From a checkpoint of a small multi-label audio tagger.
Model: 24.8M parameters, log mel input, norm layernorm, activation gelu, moe top_k, layers 12, width 320.
Rows from block 5, named by matrix and row number. Rows with one number belong to one attention dimension. Each number is 128 + 32 x the weight over its row's rms, rounded and kept within 0 to 255. All counts start at 0. Numbers have three digits each. After the name is the row's rms in percent of the matrix's.
# q: attention query (model.blocks.5.attn.q.weight, 320x320), inputs 214-319
# k: attention key (model.blocks.5.attn.k.weight, 320x320), inputs 214-319
q.117 097:112097192125068151129091085114093123186156092147121099147119128134096080145115127082103118117127100140125151202101103157135149199144102100158114151174111104169089116090139133157148115192173096114167097150155123102169104148144147143079147188142174130103182105147163145054152206148127149147130153095098079114165110152082
q.118 090:168124129066138126069158121153156175159107127125128129170077125117115103103104057170087139081099078145124161137061108121074085092164144140131177141172110158113122113149136084131125153144122102129153068083099128130132104113134088102126101068144140172151156094193155119134203157154162139081142154140153105150133140098156
q.119 098:110153132161148121127090133100095155153082118080093146140128182140088100138098122168118125116127153102095137071155131116142097226138104084140186135170143153107085101158052088127128172127149202156143132133118124129101140104174151138126204083082161092123109158124123104106036171136141149166141120129184162097148134036135
q.120 095:141134158124115165047168103164216114130106123135145139118142080136193123122119113055096164141172119136118148119146154150129119125170124132098129072171138095088187151165144165167159098124110095094102148150118091152145086159152082125168115195207150162152185066131075152103132147171095074124117085168108112123102084137118
q.121 100:118109151143151107021119129131127145080150076132084170163070195115104112108164082090168120108199081135138108168089138140117097067177100183079110125175173101120081164132117160131118132143131096133148131170127105119183130171102162130103139139090142166145124133161082118107116154110117125155134150153118106166115090164129
q.122 086:125138113163072065161098065148189117128137130158058107118087153108155169100076106108124173129121122123100104120137115176072153148139171137165170183064208104180105099204121104101159140139113145131102131137122135073128064116134107167152128096144180140155141099156058147146104100106132150141123091174118116188145118198023
q.123 092:078146141197100065121119123147185124065094104153115111146130060108159081183140072100135159132139139151079156149148167081162125153108113168133142086100106141127182065188120133106128093145128179123201145125184118118134144098134136134160157123112068173139118149132067146124101150117127094126141127161071080133117202102154
q.124 102:117074106143148120116158047056096156140164098185104121135109137061104152166165129102084166147198050145095119097083145129161147089164132142149110133143198144120127070095138084194126037139130160134118095131093123132109070153121163141081094167181171203122186127118107131121156129112175140159109096112160154152081112152145
q.125 101:122048072161180115057163144067084119102145103099158127165156157217115172132165159160122093155102084105104144078145088093108117100109136130065110119158145098087152157104130136070086133141138164171208103118139105161110109122114110166160155096157064132116147084106154160144158091122134168136137139105150114219136153026101
q.126 108:134120107121103158202163086158123139106173134153121095125105106203157152139115134074120168110105100135098108074140178124133157111080130102082149113151130111127092135114176083157181138092158174142120102191101145132107068158125170111166115162158137092066074076174109112158108182120173110127117118209098150152164143130119
q.127 084:149142162134079129081105112119183107072114165086127061048129121158111148136113134096161125115135207149069117117103171108080120069103109130110139159175071121137124156116130143170169115134129142163160176214106116130156120078184149108130137125105104114141182188075124164129157115148168115093103143171109151120079139119070
q.128 094:193047087131190089172134140127150174166152099099101089113136105114140151144157132120159092125135051179215120109105195151134140070120136135126149107127144183143070089146090134093140079102164135125165157092089125160094112103137157131101157134103128136139120135171118126113156136085104113107138172181139094115099113088137
q.129 097:082119118074049124121162101185160152120146123090083153113087192114162128164086133132118160138116149161154155141108129106115162105085117079126185103155137101146134147105138114114135152089075140122078129112143164151101077095159130115110117090141164148094109080096066116131155123136165150169120106102067141161221074119133
q.130 095:137173217135121116097181143141127133128111080118142102168044187088180126130188075110058103150146183091105120177162087118099109109121080144115125093114101058127125071176101075157135062191137129148130124125076060116130157117162142181108071141194136154140141096189097156180144145146131107123124106104139131168155143109174
q.131 103:144137158157138146114086112134153112086204165123126152092100101143081133107151129088148120140087075065114101091119053106114115152105093118108097156149091119118091060103124181090163110119091115186133127080142156187128134140064134105123144116149135126190111110111138108137096185078103216155140161087162144086128095173120
q.132 106:120140126122067127104098091171160146127144144095128118076097119122120155134086137137134121080138160148103102108122124160182119095133115104144067063100150095147083122147081119139169085075185113152111118160205099149072132166103046122137094127172112177086144093103096125181107138115141138145131111095151174125120110080121
q.133 101:145135120110093125109106146198179092129141096078141118128132071196150124158174094137194122138110123075183157061080150123092104052100148145136146112058136162117143100170115111105085103102158114156157168086180095116124126112123155091149130101138122108130118140053151153100165112107134140051134094094098102154111127108119
q.134 107:111155104116066072062093082173143080160169070154092152112141087115092112183149109129107139165120167129111116160139085136091121176140115123144078142151110149155112170132100111081156128126126134145163169060110220145114107132124132092036124082179141145112184161102157146155105163203114113118141108073216079089166137134099
q.135 109:073186132151141158118114148110145146170165127133167176076130135103152138135174139119178087127153103137102126114157114134148153065128082103131121078154085121134098110127147079109143191161113082134144129065114134154132119125090080147072089180110109128098060142095163104208090079077142172199142162187143138086162134195118
q.136 104:159105086135098106218138103099081169081135143107102175129128119102098144126144135113129091176129123092067171128129153171039126104132069124112187127086104152145135120169118101136137129134148165160173124128109055127123143116139090130176106071094157142134166126137144095111144153140116171120151149135129189120090143116149
q.137 095:196093147180115155157096104166145129135110120171105134133111101162113179097147187136144121155168130161166167089083115107150155080154114074098077064142116138050140148161101153164136118132130142152161108117111171095136141102115118160140145125123117123104159122132118111129110078105109054171130138141162161167120086130126
q.138 101:116147120116131104111152112088197077164125129113138145114121067096152026142147114149137121137056161156164058189166132104146160105154121138088105196154076105155138134134125110095136108191118125172111128112073093154070112142112126144122113077117131127120106135082114190145119146128153141131089167139149106118143128106131
q.139 102:125129138100165172116098112174116122189117167135142110076067099094129102083113149136133116082193139105111106156118112099128085178040159069111135115120109138127134098163065148136106142050119138096102093124130119129088101075153142102124081168139122215118138117137183147148105123107136128124117144114116082163152204150096
q.140 100:158145162152093161176121153065124106096104173104138069134100147146119134136103115070089104083094227088094100085111138157132097140122162152097096114107143105172159157091153153144034150144154181130074125175142088110067171139207134132167140101154132103189089156173127135136109095130128117150127147069125106142117154119129
q.141 095:139120075123152173162141170079230123080152121168186104096174187126189140120141075133143130105175125095126141098138137138134140093168091105142129127134100141154114147138110190114086119107120143147148136132129185100119089096159093123148118101164098147187128136092153172162112164034105085114136099166157091135105176130187
q.142 108:207146107130098160117076100151134115105162118097179080141167069121129168090132134118111070083117068129075116080118099103145108155077089145144105100088055171137143088082173147137191060102154113121142177117182103129153147135141155114148114141135116108091158155121103167085203131183173122164087183121155102056139166185174
q.143 104:135165104135185164185112082153169132098108142131082119102072118114085132136139104139107147124072122092126074130118100079141142138085131124155121123192186125150106142115181117067159117142095172112192097171147135099139140148123140081140044107105126175166138106097127163136157114125124121079070142119180120115101104122131
q.144 100:183138126127173135181094134168176096140188119106170116122110082113108155097087110104101100151132146103131163106118090136112057144123109111119165115127176095115126088101137187114157102129166096104129144134108144129136122084157093117150118139108100115099124103130096117168146107109112116092120125108125083155084121065138
q.145 107:071127100115099163128134074110139133140130175094145174057106155086190147145117109121146161100102122140114157119111116114141059126177156096139095083132135090137111132110146095178168108110139124123149114139136094125121168144122156119132088142082132087126116137150135157114138116136119120181154125136138132155133083110178
q.146 097:124104134138113086134153154162191125196099091123095073184156083114117140071132074144125124113103131042134106142202127095093063147124137114151139179090126129140141115110096130126185135186160133157149103151109151150179088164137087149180155148071106172117096140167113142117119084175145131144110144162047091121129104139147
q.147 102:114074155121187129135161155143110088133097137156158123170080108085105141110097075113114109164202076169088136125105154140127091183143075144134105129137123140101122204105104132110129132123137058086095113191119148133148156131134127127128154145118078145138120086125091160130119171184173054105091135118074134167150132177143
q.148 101:135161101162178137111144100156126078165079106133143046139092125157122159127188198169187127104106136110114120097159152141135109116152133153110132109103093131135096168134163102109129135155121109153188105109118169074193145123160071162111099115104057065176128131142069110111157137185076179096096091162133092107119153106139
q.149 105:118134093166100145138124080137175154149052138102135173085096153074161148115190187106125154111204151207091139132072138120195094106071187121164120142123125137138143157114147106101165067123109148126124108113129145142130082151131146126176107142102158105101124176098171093156146109112046096145129130057130136176192120091109
q.150 110:122084123128166191148113094157090156140114125147126083101149080086128077114114119134137107137128098082130146116096102134158115118157167128197157083142160125120117144117101208094148162109104074107150141105097100143189121071180161128060112206137091145204107105103080104094187162111163115169146097155152122072157110111195
q.151 107:096127174130086120111137048073114146154082151118142092110124153122152154179080188154143124119125174089081133175166085107127096163144145093144157118143157118080122123088157114110140127102141113089110157106105121143125095161153189102141129202127169134114141113118102177150146181150114135146086171101106125145152136122125
q.152 101:108132132111148108127100111157121149135064106075106138113099065143070103121096062123163111124110115113090165189122056138093150098110122078138116098144158138135156125172144132136139096133109102165111133102048146130139123096128135129145081151122139119149096157130101114124096140099135114124145112187156088175166109116227
q.153 098:089094173171142115198113140168114111171165160131126085183139098144116128199179137124076143094182143091131146101154118119131057087130103165109126169142165125123147122172155086072095127102172122149082179121159094133177139200128136094159144159136140109179161023076116089128072099072135111158134134112106174097158137137139
q.154 095:082079077147184090083128109097145098172155089096128143087164116118117134141154163143152131184114150109120144127149144140146123150157142159108169153070137111147148183078167141144118176144093140102109100110093230112178179114153138143163121142153152140144129182162095113185138089110074121090180093095068070159123226220105
q.155 107:114069128130150116094095100134111104082163134122089142128133167111109116176126119151103170123149095148075120125122199079141102108085108158102161136116123139167154092152155157152109085095069147150146063146135104120173091139139068119112151104118097109139143127124125142135148143170183134139130152074142124190151156069154
q.156 113:097127090079074140141161067125055161130109123136139135141176069148091141154107171125156118149084093119118120136137119091101112125107145143127152185145175088139123106160057085088087107107092181164147114135129095119123140146138153118184135157072161112078160071195128127127137182157084144125133180169175088152169144059117
q.157 107:169142136157139153155174153115216118149150095102094166132145146154131158126043147139107092132178151152124141105151098137117100123139106119166035090110141096133147121127171139171137155109147085139136146154163075101111166075160078124108170172123074178119135128120125134089139106141171140121090104163135086135166130158160
q.158 098:106157123123148139133123140153122129114138133130067114175174146058092099122146155152141137144146147124095118102109212120153170161166125144161134113109126125131058149110137163071108111181130116195180137117138115107116105139121059133097144123128120106141083096132100200118093093121126208166060097091165074214122155202112
q.159 105:105115165119151137123105112165109156144189140121146122193140122147136199113126165155152164088066104149151083091154136108130136124088141125089086144097165108084135142095129079125128152114187210140121069047115166117111146137118119142106151149175136086113155090161132106151119120153162119082155124086189096101066029166078
q.160 104:110156096100113120149140100152134162165135184106174122109129158090119136119210120176078139131093150149198105146107121183092108138172124112126087165139154097155146080167128166152162093087103109122081025080182096198076168138088134144131094130150177108083044076056107116204123176123114107148110119097106167165138122173117
q.161 104:156170128131075145200144085140150130122090150127136104152117154130133190137120100131145096145118148193141080136138112184085119104105180135103086172140124118118137187107082126052098128120123094172171136085170112108154075087104105168154115167092105145170103124134145098145129119105170108141133093158111139126134093161131
q.162 095:132126160153128140165156156109159184117148135164102123147078127180157172105156126152204144143077085139151157137113178117060159114146154073151091154129170168170072140171136187142112086136157140171118163099104098164163093147178059119112133124114142100170134111111143106158151157111062111118138152150148089129157134136159
q.163 088:087071100098134146139176122107164171104121074171133059146094116124066104115064124112122162124183137167094191148123158076075195123109142096163112108094078145061146089097130141138167086116148139155062208163150127120116187093108173194118151120113103110108136102140142182157128115106091167117090162114143140126113162122131
q.164 101:170171111137121130154158100078128203085096145157166135101088129132119082127160108161176094101121028166116130104119158062109191114131086146128174126178146185139127109163108106151092075167103211115114111088196124118164033144106113095200115124080098082186107141131135118108149092192061079128105060121170144096109177097131
q.165 087:151138177145131154140224107098085079149133093172137131105149133142139114152121144148114124136147163115108098114121105081093147192133081080075110179075142147172153111082115146154112140091062153080063128195129139154148178103078185098167125155150142101125131140104156119146144073143095140140058114115121135117122152095155
q.166 087:090147167112098143100165104152092151124139140131108090181142127142129091049137127065127168140161109120135165049134147147118079097173121160112124177096114106129088131070145106105114140093142100141117168118158106150088105206118167151131153169129167137104122122111126159136105142119166160115221119172168197147133123130105
q.167 095:198159092134158187181074182097110153130138141190128096097116133151103132111149102131103157134111142154096134144158104157113152120129130089157118087157199145134134152145091078164102103099078092164146152137123117072087145088124155159108117082115083153159108127107114161178109105179163144124113159132115134142150128140119
q.168 095:136106103163152131172137046118153066079141145112145128138147170120098164136102156132170150107074107137116113139148119141102120127182152160117158109126166177119141139137088118053127085167100130173115195104093145121190141112120074078098118143116086075161166130060186107114171101086137164106190139101118123135099098118173
q.169 099:083202120121124166097087108064173094175117098123149133153191136120183175171122173062134140051157153149133164139181133130055133115145143062164129153102145116167061112109156084113085092174172185076149121123130070109145189084142099124132208086176160107116093169118140122160155121131138147151148168136065146141143123087107
q.170 096:091104080141136105152105173101086128097106120133117118125132123116167128140092187141090121117142166167109175146142128164034150147072104163134224166112108149065103106138100144164127083093095119119115054195119040137110142133145127161165120090168097147128132145133126208198144129127173147128105074152164178126117182135146
q.171 100:123186149139076086200146198112148130109134117114091139120118181069117059116137077165164057128100131115076192185118095056078176110136164147134157140112117128169188101139104091141111128137168078158093156083138115106138124129124138139107136188115138182167132177140111145142099141142093108154084122121121120129197186137097
q.172 101:127159200087051125080132116160105133149081190138157114110099104110136080161136068132152154114142115079101145143156154096176082128110103100106098134135078142154150100057176085153135142158204100119173090133070118125076140115115094185145118161088093108092097090138110125186105139132199192172122135143152104167141085163103
q.173 099:148080141105108124100132203168114079066148123131134099169139136091089164155127155131124159170098146142110166104114166113137141129167179185124162125102098054052129149147151113153184127123154118152130113156136142168135101151116079081157103123079101112081135115097062191131085064144057172128124177148141103129182186148135
q.174 100:132131140141170069166146090117123129094079112129087147147067129119133116149134152104152084092122078109147172117126054132185102109180052099212161150151105079164171101152055062133191168199095110129126164201117169151133137076111152144125117123132138071111127152134132089129108143189132062115119066179173141145140075162168
q.175 094:190157131147111165190120146102135134087184093171119152122089132179097128151121152156148129088134067164114167116105091150138137087164153115104186075096136151137167140112176130113134057120147087106165120137171122139152122192148109117169156157176086153085068119166186074165145230138109136108151126122137167116150155167118
q.176 107:144154093082144134107146071048104107123153117138148199164096135073159120147136201095118138136167118145132095101089178117133114174144148127125102105189144113102069189179130095167098087175128119097132099106097127143091074141114098096137145117143141068083098153085113070129137110160132218113082107029124175121172070124167
q.177 097:188110162150112120106141123122096132100185118102090119175084051135134143098055115070125147167084118137176138114162083158105102077057169218149116158133115090144099115116177136137086157133170131124102141109100116121117071199165123164123092193084239128145119116108108131059111089107143172179127106124097102111159119170129
q.178 094:142106176107144127106093233116100123138104115164116105135096103125107139190157136130072124137086196125095152109106120168152128145154181093130143094132170137164075113182106141091130124112133161135126128121200094145141132116107134125115136076168110068145148080146123091071161152121125097094161102150120088136177126072107
k.117 095:072119146100148178084162142122181135115180122063135097138167155152183092122117118067118125118158138154199136146144165134144094130140225119138153180136124143176073070145148086104121150124098136155160084128098125165137146133092149154132125129132196114104151065158120146106072130070117097131132113153055104156106163067097
k.118 089:097094106163129101120112159182093190131115145112090146121105126106188127180096138103097115195147154099134103088174179157138163123118153168082179148109131131098121128068094154150123153067118097098145220100139180156169151160130102097137170160128105135136147090135124159121074094101115143181110155119116115182141111099082
k.119 099:175144165123084118101176063083160159158143102095206132198182154129100064088137130159125121088095094157156156110153109118086156127185101135158150143104162099113143154129154102135132150140158107119135104095163094122067086172196204123116124120133114094127144197172130155152156138140123074147113080139148112096108132188116
k.120 096:104185088193089133143142147124101108129150152096152155079114133182122189151107211108054108177116119168112157113129058137147122103136090145141139140128107146194140106129137128101138093159087146106144084154095146148137142143121059130175101134081134109134084098067124126094164148095150085244134192106121107129169053134147
k.121 100:129122125153140115138085092091142167166109112108077145115106082122096139129134126180160127127103164123069119098133104091119141126127121120099159122175075153147139111137144074097133148112117128148143121088168126164105108190148040136106149135111145164154126122133201186147117115097139120165175135103118146143140166127110
k.122 087:133094134088118099151160143124128115139170097111111182154128157194127103152157141137128125149145095115137115150165163184135165045098160098143105152124121087140159133103134188110081092075149124154123120093158083103121160094134155125150170131168096150168144121096177111103167104183169135192141121134162118144136096119098
k.123 088:134138155101091140120148156147083162168097134106135124127189150087090094180150102145121083121138130128110124105130152153129097054132093141117073085167116119127136102158178167239154103156074120134118183134095049103098128160098119067128103131034062157100087122121138159160180138039051126132123090129200144127139115160115
k.124 094:130130119172121143123164218106123108102165139124132105171123157126148106100129101117118158057158146086175124185079153191083109086146123119077139133159192156080205154160110108117039127078159151078146128092059095099100109069052128147154163200140113159111119164101161100101121125101115186142124175118143164106140104073133
k.125 098:123093158120152071119130148108087137097158146123077099125111121146186117094174121145120122142089135143157131089123077137091180163087163099110108165149128159119157112081114130164123182133072145098000115141103133085118101206110151178140146110101186119144109120151143146095133162136114130090118147110143201149127100163073
k.126 108:142116110086082109132135136114101074139123171166131110180160124105071067085137158151129121141111167150097152180108123157174124180126102166102135138079137206094055174106153168106123126137096161089098105171109133048100127109116071090202148142132149170156122119131113135141086134042147165159156151096137077174123099147158
k.127 090:105197201141134144092089142163091095126160143158158147118210157153093160140145113183104159166049159080107101170091097115118131122116135150087119157176124136133110103150089087170118201167144126093133133108097072103096066103147095162085153132156187077138118124107200084141117151107139086087092117137130165163150167118173
k.128 097:159135147132108136132120139141197135138190149110168102146148090183109104171130122074082105132098080097097115121131167099110102084151166102117124135154100147087157117176106099162130085124098136151171117156142155111089120106083159165115141212108072106153134098071090126163119144166087082135161110130151188135113162159171
k.129 095:115159123144100130110136117105173163146172100115064138127159100161141178101100136149085156106148176120139098138077091149137076148127114130143127145113163086106194139155144138158136091104112163166126194199138062145151149178141167164123123142073104103143150137163105091114157131028106197089115111139118107167078151162092
k.130 098:173121079080139097117111158111094103111174079068102105144094170146177153136097147137080194079151103121178171123110086124094105108165146148172112181106106115174128148115117130122128082181118088149115142147128189144137129148063192097156118102117111098069126069133117147109075109093170158134128100134167179090097107119123
k.131 102:116048153123154116128123088144157104082107145124180223224124130174159106157130036143120155147085105107147131197144082070180119159160185100130126131155090147069078160135145115103127149122106071144107088152173149219143182109177149120137135098069127186155144143166098150091140139205136160137156107076114134151086156154085
k.132 102:127101066124121143127119180120157092097155182092114146103121133162160136120149115133128127171107131146110130108114128079145073118188166137082149053107093099172165125158092151161148104156018218091097190081101066137122159130151133126170148078118220139073133112128136164113165072131126153094143086080089165139139145074142
k.133 099:074118148129113098110112136113140085129169079105082165144151081148119115144147104101124131122110145100071144116122105082143140140086172133086087217168122141161190136143110175127134156084161117111169184110100122125174148126137126107132169120135182072117163160132107197147123103135162123184148128079097141076143137101181
k.134 103:132120132101149098131118143106132139134137147044117151154067210128074110144130097141109065152096096124183143147124067160096124095094164201120050152105115091155154152097079135121060147132117181180106146084093145139209130096128131082114142090115145159136157138136109108112133095113103144124106084133147124077080156088124
k.135 104:115085101160117098144176117103118100094108164104145129182149219107110123156155118183091140125142149197132133109084122143146057110113151161152093197108124110135141075123088093151112150113156187111080116098164167080065164127174119116180132107114109085121118124168158161169110151093098119098168109086167131107089171183158
k.136 102:148138111136124109074101077178175174059060170155099145085060116058094156144145122128072135141135113151144125112128135107116194145158166102116077157121188136165148141111143137220158120160165109093114104138115112116142083140137114116131126164162115093090106105104105173131126170152148061097128109134130154094143128119110
k.137 099:145122127104129138119108103203154136193117114122147048100156168151090103069118149129141084109134082131171131120102125179078104153133119192097113187095138087142107103119164138131141100122158131108098128156084184102075079143105105132126089109139142158103067132169122117144145145106086150135190108134146121175114109107154
k.138 100:160079122151154156158167141085098175089173113107160183157165170163119174129154113137128181094133137078150126088115133143161122144162125117071143126106108142159146099085127109156076186121123147071125072185126116141133123109152157147149156114118106120096103100170094144156110121100170150169126144072164093150127121148139
k.139 103:168152134115146188176118117125127156113117114125129151177158142061098163116156137145116107170090128101171145064085166175148100089126113143160122144113149132136126187141085104065173122133163216176084085116095147122146165093123141168140113141132116140089114146110064091088117130114099112141106100125104102151137171056148
k.140 096:155103134121109069117161084147126117106103071170105086159108100151198066143162063108164161113135115118109125132075129073062174150124150097112140187152048086101075150091116130147149110163101133119096096170140108170140126144100119187103081101066148101104129131159085140167147160098091078124205143084117161129150132155067
k.141 093:059090170116141144167120045131148138146092131122051159114121170139118119120105185188188159120117113115135140131078143096072152157152123202117157148127118119085118148091087092137098103155128121102063161137172192123134146137142136114158106138122093155075119083106183213119108122110103136067150117114066139095152137150157
k.142 108:093135088187050070137089155122092129048101166076180078130105173119120131100103140142153149160129106127133138127104151156117210146150155127108174171133155098110140088151176092161092170131123128136089148185150091177138110118129109136183109143121166101159121117115085219094100136104081151099135127117147172135140095174104
k.143 100:127147098140114087083114159122148069113109069082146154212107161140145136110090194127124157106103085161134156173128086139145145120137133046141115170147140095142113123145115141103180149108093107102157098113128130103119089180142143126132145065127138133102188125100135097139140146093122135156156167088149166174174167117145
k.144 092:134105154101168102170130077128161137089086180116105137162102172130150133184101140064103144135148152114170189124084097118158115070140179166093136188120099131214128137172105115152098138130133183083170127109143052186168090136154137091136138150067130101160106120100142154155139117109081148100163092107152170140160185103136
k.145 102:101146149152072115105173119064122110106101181135111147188120143117078115130172167120116139098111166174093119118128128061177117084127104077172072115123137114120125152104073113148145114112156146106200118116129073151157129138092087176121139140122119131137110118107110157080147070090143121130119168087147114109121089157169
k.146 094:135125120130084205172099129126157117121155146137159093118135176121128120172141170146081147115098090148149198080115210149170108120154181151061131130164092161150118130132061115090134144124119126153136114128153138116125172115124153095154113112094156112129147055087149115166098123106136139235130100087159122127148115071175
k.147 105:078141101130079150200093104151059121180043150153152132109139161143127167058104157156126127068162129152149105113182147146139145148152144197145077137166109127120153138139136134119091131131121142156080089137079140120116047119151075124171148137169189145097088077146164084196147101119086125080148070104205098149159128112192
k.148 098:107103090165063140159132076127120091168157131129134187115098117155188137111151100119064138206104126104115170101118179110121165093150124157132139137153133137103138035124096179110129105136121096124171079154104082137178114141137106089118072127122155102141125107124152130122137153180152134138086078160220116118096151167136
k.149 109:131137084119154068141148133068130130126142121067122148113164129181092071142097128140112159089065148187088183126056081156119149144147185129067070143143170068203100118168172125179137108133139162102178166165153155145044081113118142058167134128153116119104073115118115164160121110119161087171118084126155144127139131125107
k.150 114:136112120183094135131170089101121156147059231120085065108161142135081165133081133144125156141084154103135143125126140178091185101086114081161142158112140187063129160081120164111170113143125094156146114100130118131128134146172130152168111171146050153164119078114197106118111146099157137112115169130165096116107140139205
k.151 103:156196096131082080105147134030153106120119113137125115147106109113120113080151167152138089146092158178076136128154098169190164141095155099141149100078189095108110175179143124093123147125147162068130116159130078174079165132131128117129094117235104115121127109099152082075095069101115190137118112126151128144124142093125
k.152 091:120093104144140047073115103104124097193186158125123112167223118080068142111188111126144162115123120104142112115108117205149111102065100128117078201118181090126139080123156138099131115151103178129102119153081115136134156112151150148167148170112112094105116130145130141135110147103110100124076097093132114104120132174103
k.153 090:131175111131171183145157135142136112164141107113122131113149144135118148103123116142182072091115144103105148112135219118151141097099152120071135116109134166140083145090111216137136099107161111184066215162150080063125165113110133121091112088162110100143161150110164142144122123101130217105158120089173104155083143165142
k.154 096:145160110123150109148120098162165083162174114089150112139148114167121139153096127159097110098121096183160143145118154089132148118147142088092104130134207135104141087106141148136164167104149099144131094127112177175095140198107088061126121037114165086093147142113084120083126162160164110177133106119107091163096094064083
k.155 104:112104115137140092130134139117051145088070169121141166108136099175160157114146182136140081128128127044182138191150127067146120155145142119132111087148085155153139091103121111129074123155170131110150094126145100129132185146122182183138083166085141106116113118103139110116108113099133136122152076152163156109099084130136
k.156 113:176132153123091156061121159170149112124129073162104085099123048159105104138148127067101118094081135160126106104146124081162123145103174109138098100068184152140148144122182146147082160096127149147178133187130098033143120140119100157120125219146148087123082139128135073098132132082179143108099058095085186122164143153131
k.157 106:098119113156115110122172151163121130103182182095089088109107158101077104078129132121151149129106138173156151102054184155111151163120068093136156167149127178181155087152115074158122120161151213079107169100109183162112063116079166149168153037136163118102126145183145091131070088126112114095159135101135098166102164100171
k.158 103:104106121095161108154173079156090093078186146166103165135111150119148121162122108127166106077131161050136205118151157101118150129145077150126144166127111135141136175124121143120092139089119096046090122136148112146106099166150113105103105089146127120111072144143193119159168102067082162087091126118132186141090109135173
k.159 100:113160190103126096129204185175121108092101154100146100167133135102173110142075158094123092217078099067173123106093173058158162159136081106149166117129095119142111144141117182096130161102108048122149108105173126116136104148188110127134075112062147096157169128093102142121189137107138172109139118147168156122104118198195
k.160 103:181162181140122082102127144147080099113133149078091101130125184104147066162138151098165103120109120179179133096140140104084137125061166098157149120134160159082142128152089133100105082129149074086123117097181173143119158127140105156138127178115173154197107136108145143148169093091134124168110109086115197141151137131106
k.161 099:088166178193124170138100078148083125121156110149132129052185117163146143179129133124100116088142184156159164185102180115145086118145100109130173105072148180150135145106136126119160149073144126140171056153157127130147141143157096107169187154105111147113105090122127137123135136119219114106162177126124135123118137143137
k.162 101:093131113169154107123223120137148143097076165143178133132161148158068098119101113106111150087158112164048117128103190111088110095079141164059121119101081118125116150113119160127165168108136122140116137115221168157150103188119184141112102086136185120143124112107140131119148105116140112124121113165151127153174069163156
k.163 093:161163094070142150131108132115157148143171154138094099147083145150124106127166099144165101051086163177135144136102102157149169154126115112067121136136152121128105156118129130098113084150163161150151133164182085177146107165154112147121126112164117188075161178083114076191207139158081149185063130111088157122154134133184
k.164 097:049125175129133191176148137074144111126144110137127052167192085154137135098162100154083128157105105180128159131108174128106144144087165134130103132112115125183112126144065092087103153173144162106073147129105102113133043091159134171108156142177122065083158080164180093140131130142103116149168175125148108150096158143118
k.165 090:112149139103089117148121189144111183152180088174064128187131110169099146115175116110068156088131155097183124191097094086091158157134128076112073081136141066149083136152084168165089123152150061114084146192153160079090111135126091095104140102167172119083116132137108171147122056109083112138107130145177122094205193127070
k.166 093:159109157182114071157207093092115090144081204099216158111150166168085191116113142109137148149110109138119082231072155127146129100090144158134124187104101134095144131088101159197117135097078175050084141102142088154180090114072144117159119156140129136147115092140120140126121134147086087120139138067207106179096142091156
k.167 097:117188115172127120195105147102180181080149077122143130107169141101126116143102133109129059162122177132095121202143096080086099155126057152110167133147081117128062170071133102064149126120126141144143129130121120177089151142071104109168147065125144098078149098114184114120156125144179136171134166183111134149183055118109
k.168 095:134214143121083130186143105080071144156110115094102129121176134143127159105064121110138175104213129143088140132084109209175128180147141055087119143125112102112068172153126178170159146158169125121164144136141116148145113148154098126116096133101176100137186101117129169126143184150171123106134104157116107139115107193071
k.169 100:150127133143068159161064158104135104118113069199137112133138123136183113105117164155162107119195133165119094110109169114097140082129106150096112100151076168111075165155167163119143105100103129155152151129124083101093092148182162073125108171101126166211156134136122149067134135175108186092144122118115087169136126133098
k.170 094:135169156123111132100191123097124125084179165162148140119187137113120144164119181115133088129215138111193154106093163154101114118126101133070081151135112158061071116180153127107161154157158088190071144112128113096179049119108089132099144144159100079213105120139181166116066093108044093149101150109128075134092177165109
k.171 103:110107141056175182144101148151160145158154079141019123162145122100138155142147106116108111121077121109173151153170091171142081163125145151168174135114126109054094167108115175073135110134137116156131100128072195138138099165134151125127088125166119109123136147114098113107176172158191121136116129147159138115109141160144
k.172 105:157132131119135102092141105130105104113123133128116076080115107148145099167088127143143083100149176130121117084153142186178140143158165135197157096077118132084171106108106093147160136114099049136148148111120100136161141093166182125139106129109147128168111163131077128087127097062087079137137160137119062113085139181115
k.173 106:122037161073136081132153083121082145136119160112121146179108153117147091092093111105100152085096149105184153121151090178119124169090141162064073129118135172149121114146131109095174098146110132126122115133113137167129131156081137167066110128165108136100105170091144110102182167094107121110150128132136118096094070096087
k.174 101:143130074143121075106100151098112135122133123057168092155105144057107163062072102112167134132133108128072146113183153130114132161125193134175118081184121145157119150157010145109136101166097109167106128121167120141158162098142086196051137131136148095141142112216129074187108129087095173153145056098119119093148122110111
k.175 096:149062126152169116132108171125052141150103142123150119104116135108102102117150118102119127124145075089139132197194109114105157084115097142118106176141103138145080147161118223134170158159175170133124116117137129155105083120122119102099123108099081134153158139071122102173157144128157091107178150109122088084166083067162
k.176 102:132089125212077154126146116094135095109104161115131179094149152072172123126074169182084104150148101151125180109140106112092112143098139099032119128100129123181139117127130139140101131130148176106094126147146147139110157120154177127184116245114164121191172159191178106106128025132105129102154136140185148166101134141136
k.177 094:132105132173128149107148129094158113199096100158103109114126167171135087054139116118123131151185059130115099159119140150106217150147090085045138129131147145134161091121109150144160101074122147105137127138130107144123113110178136112107186153147090152134115103140048123097190150195155115134171103099131086109093055149145
k.178 097:108108106061116093182108119093123110201081121097091179151179138165162125114115129107138079166106111175116184122138108138108091045144127131141148102159092085130113147111117100074121137153060107152146066132117128126113120086140202117167110097118073119109123127116181160120130128127178135109138156121137216119150083121178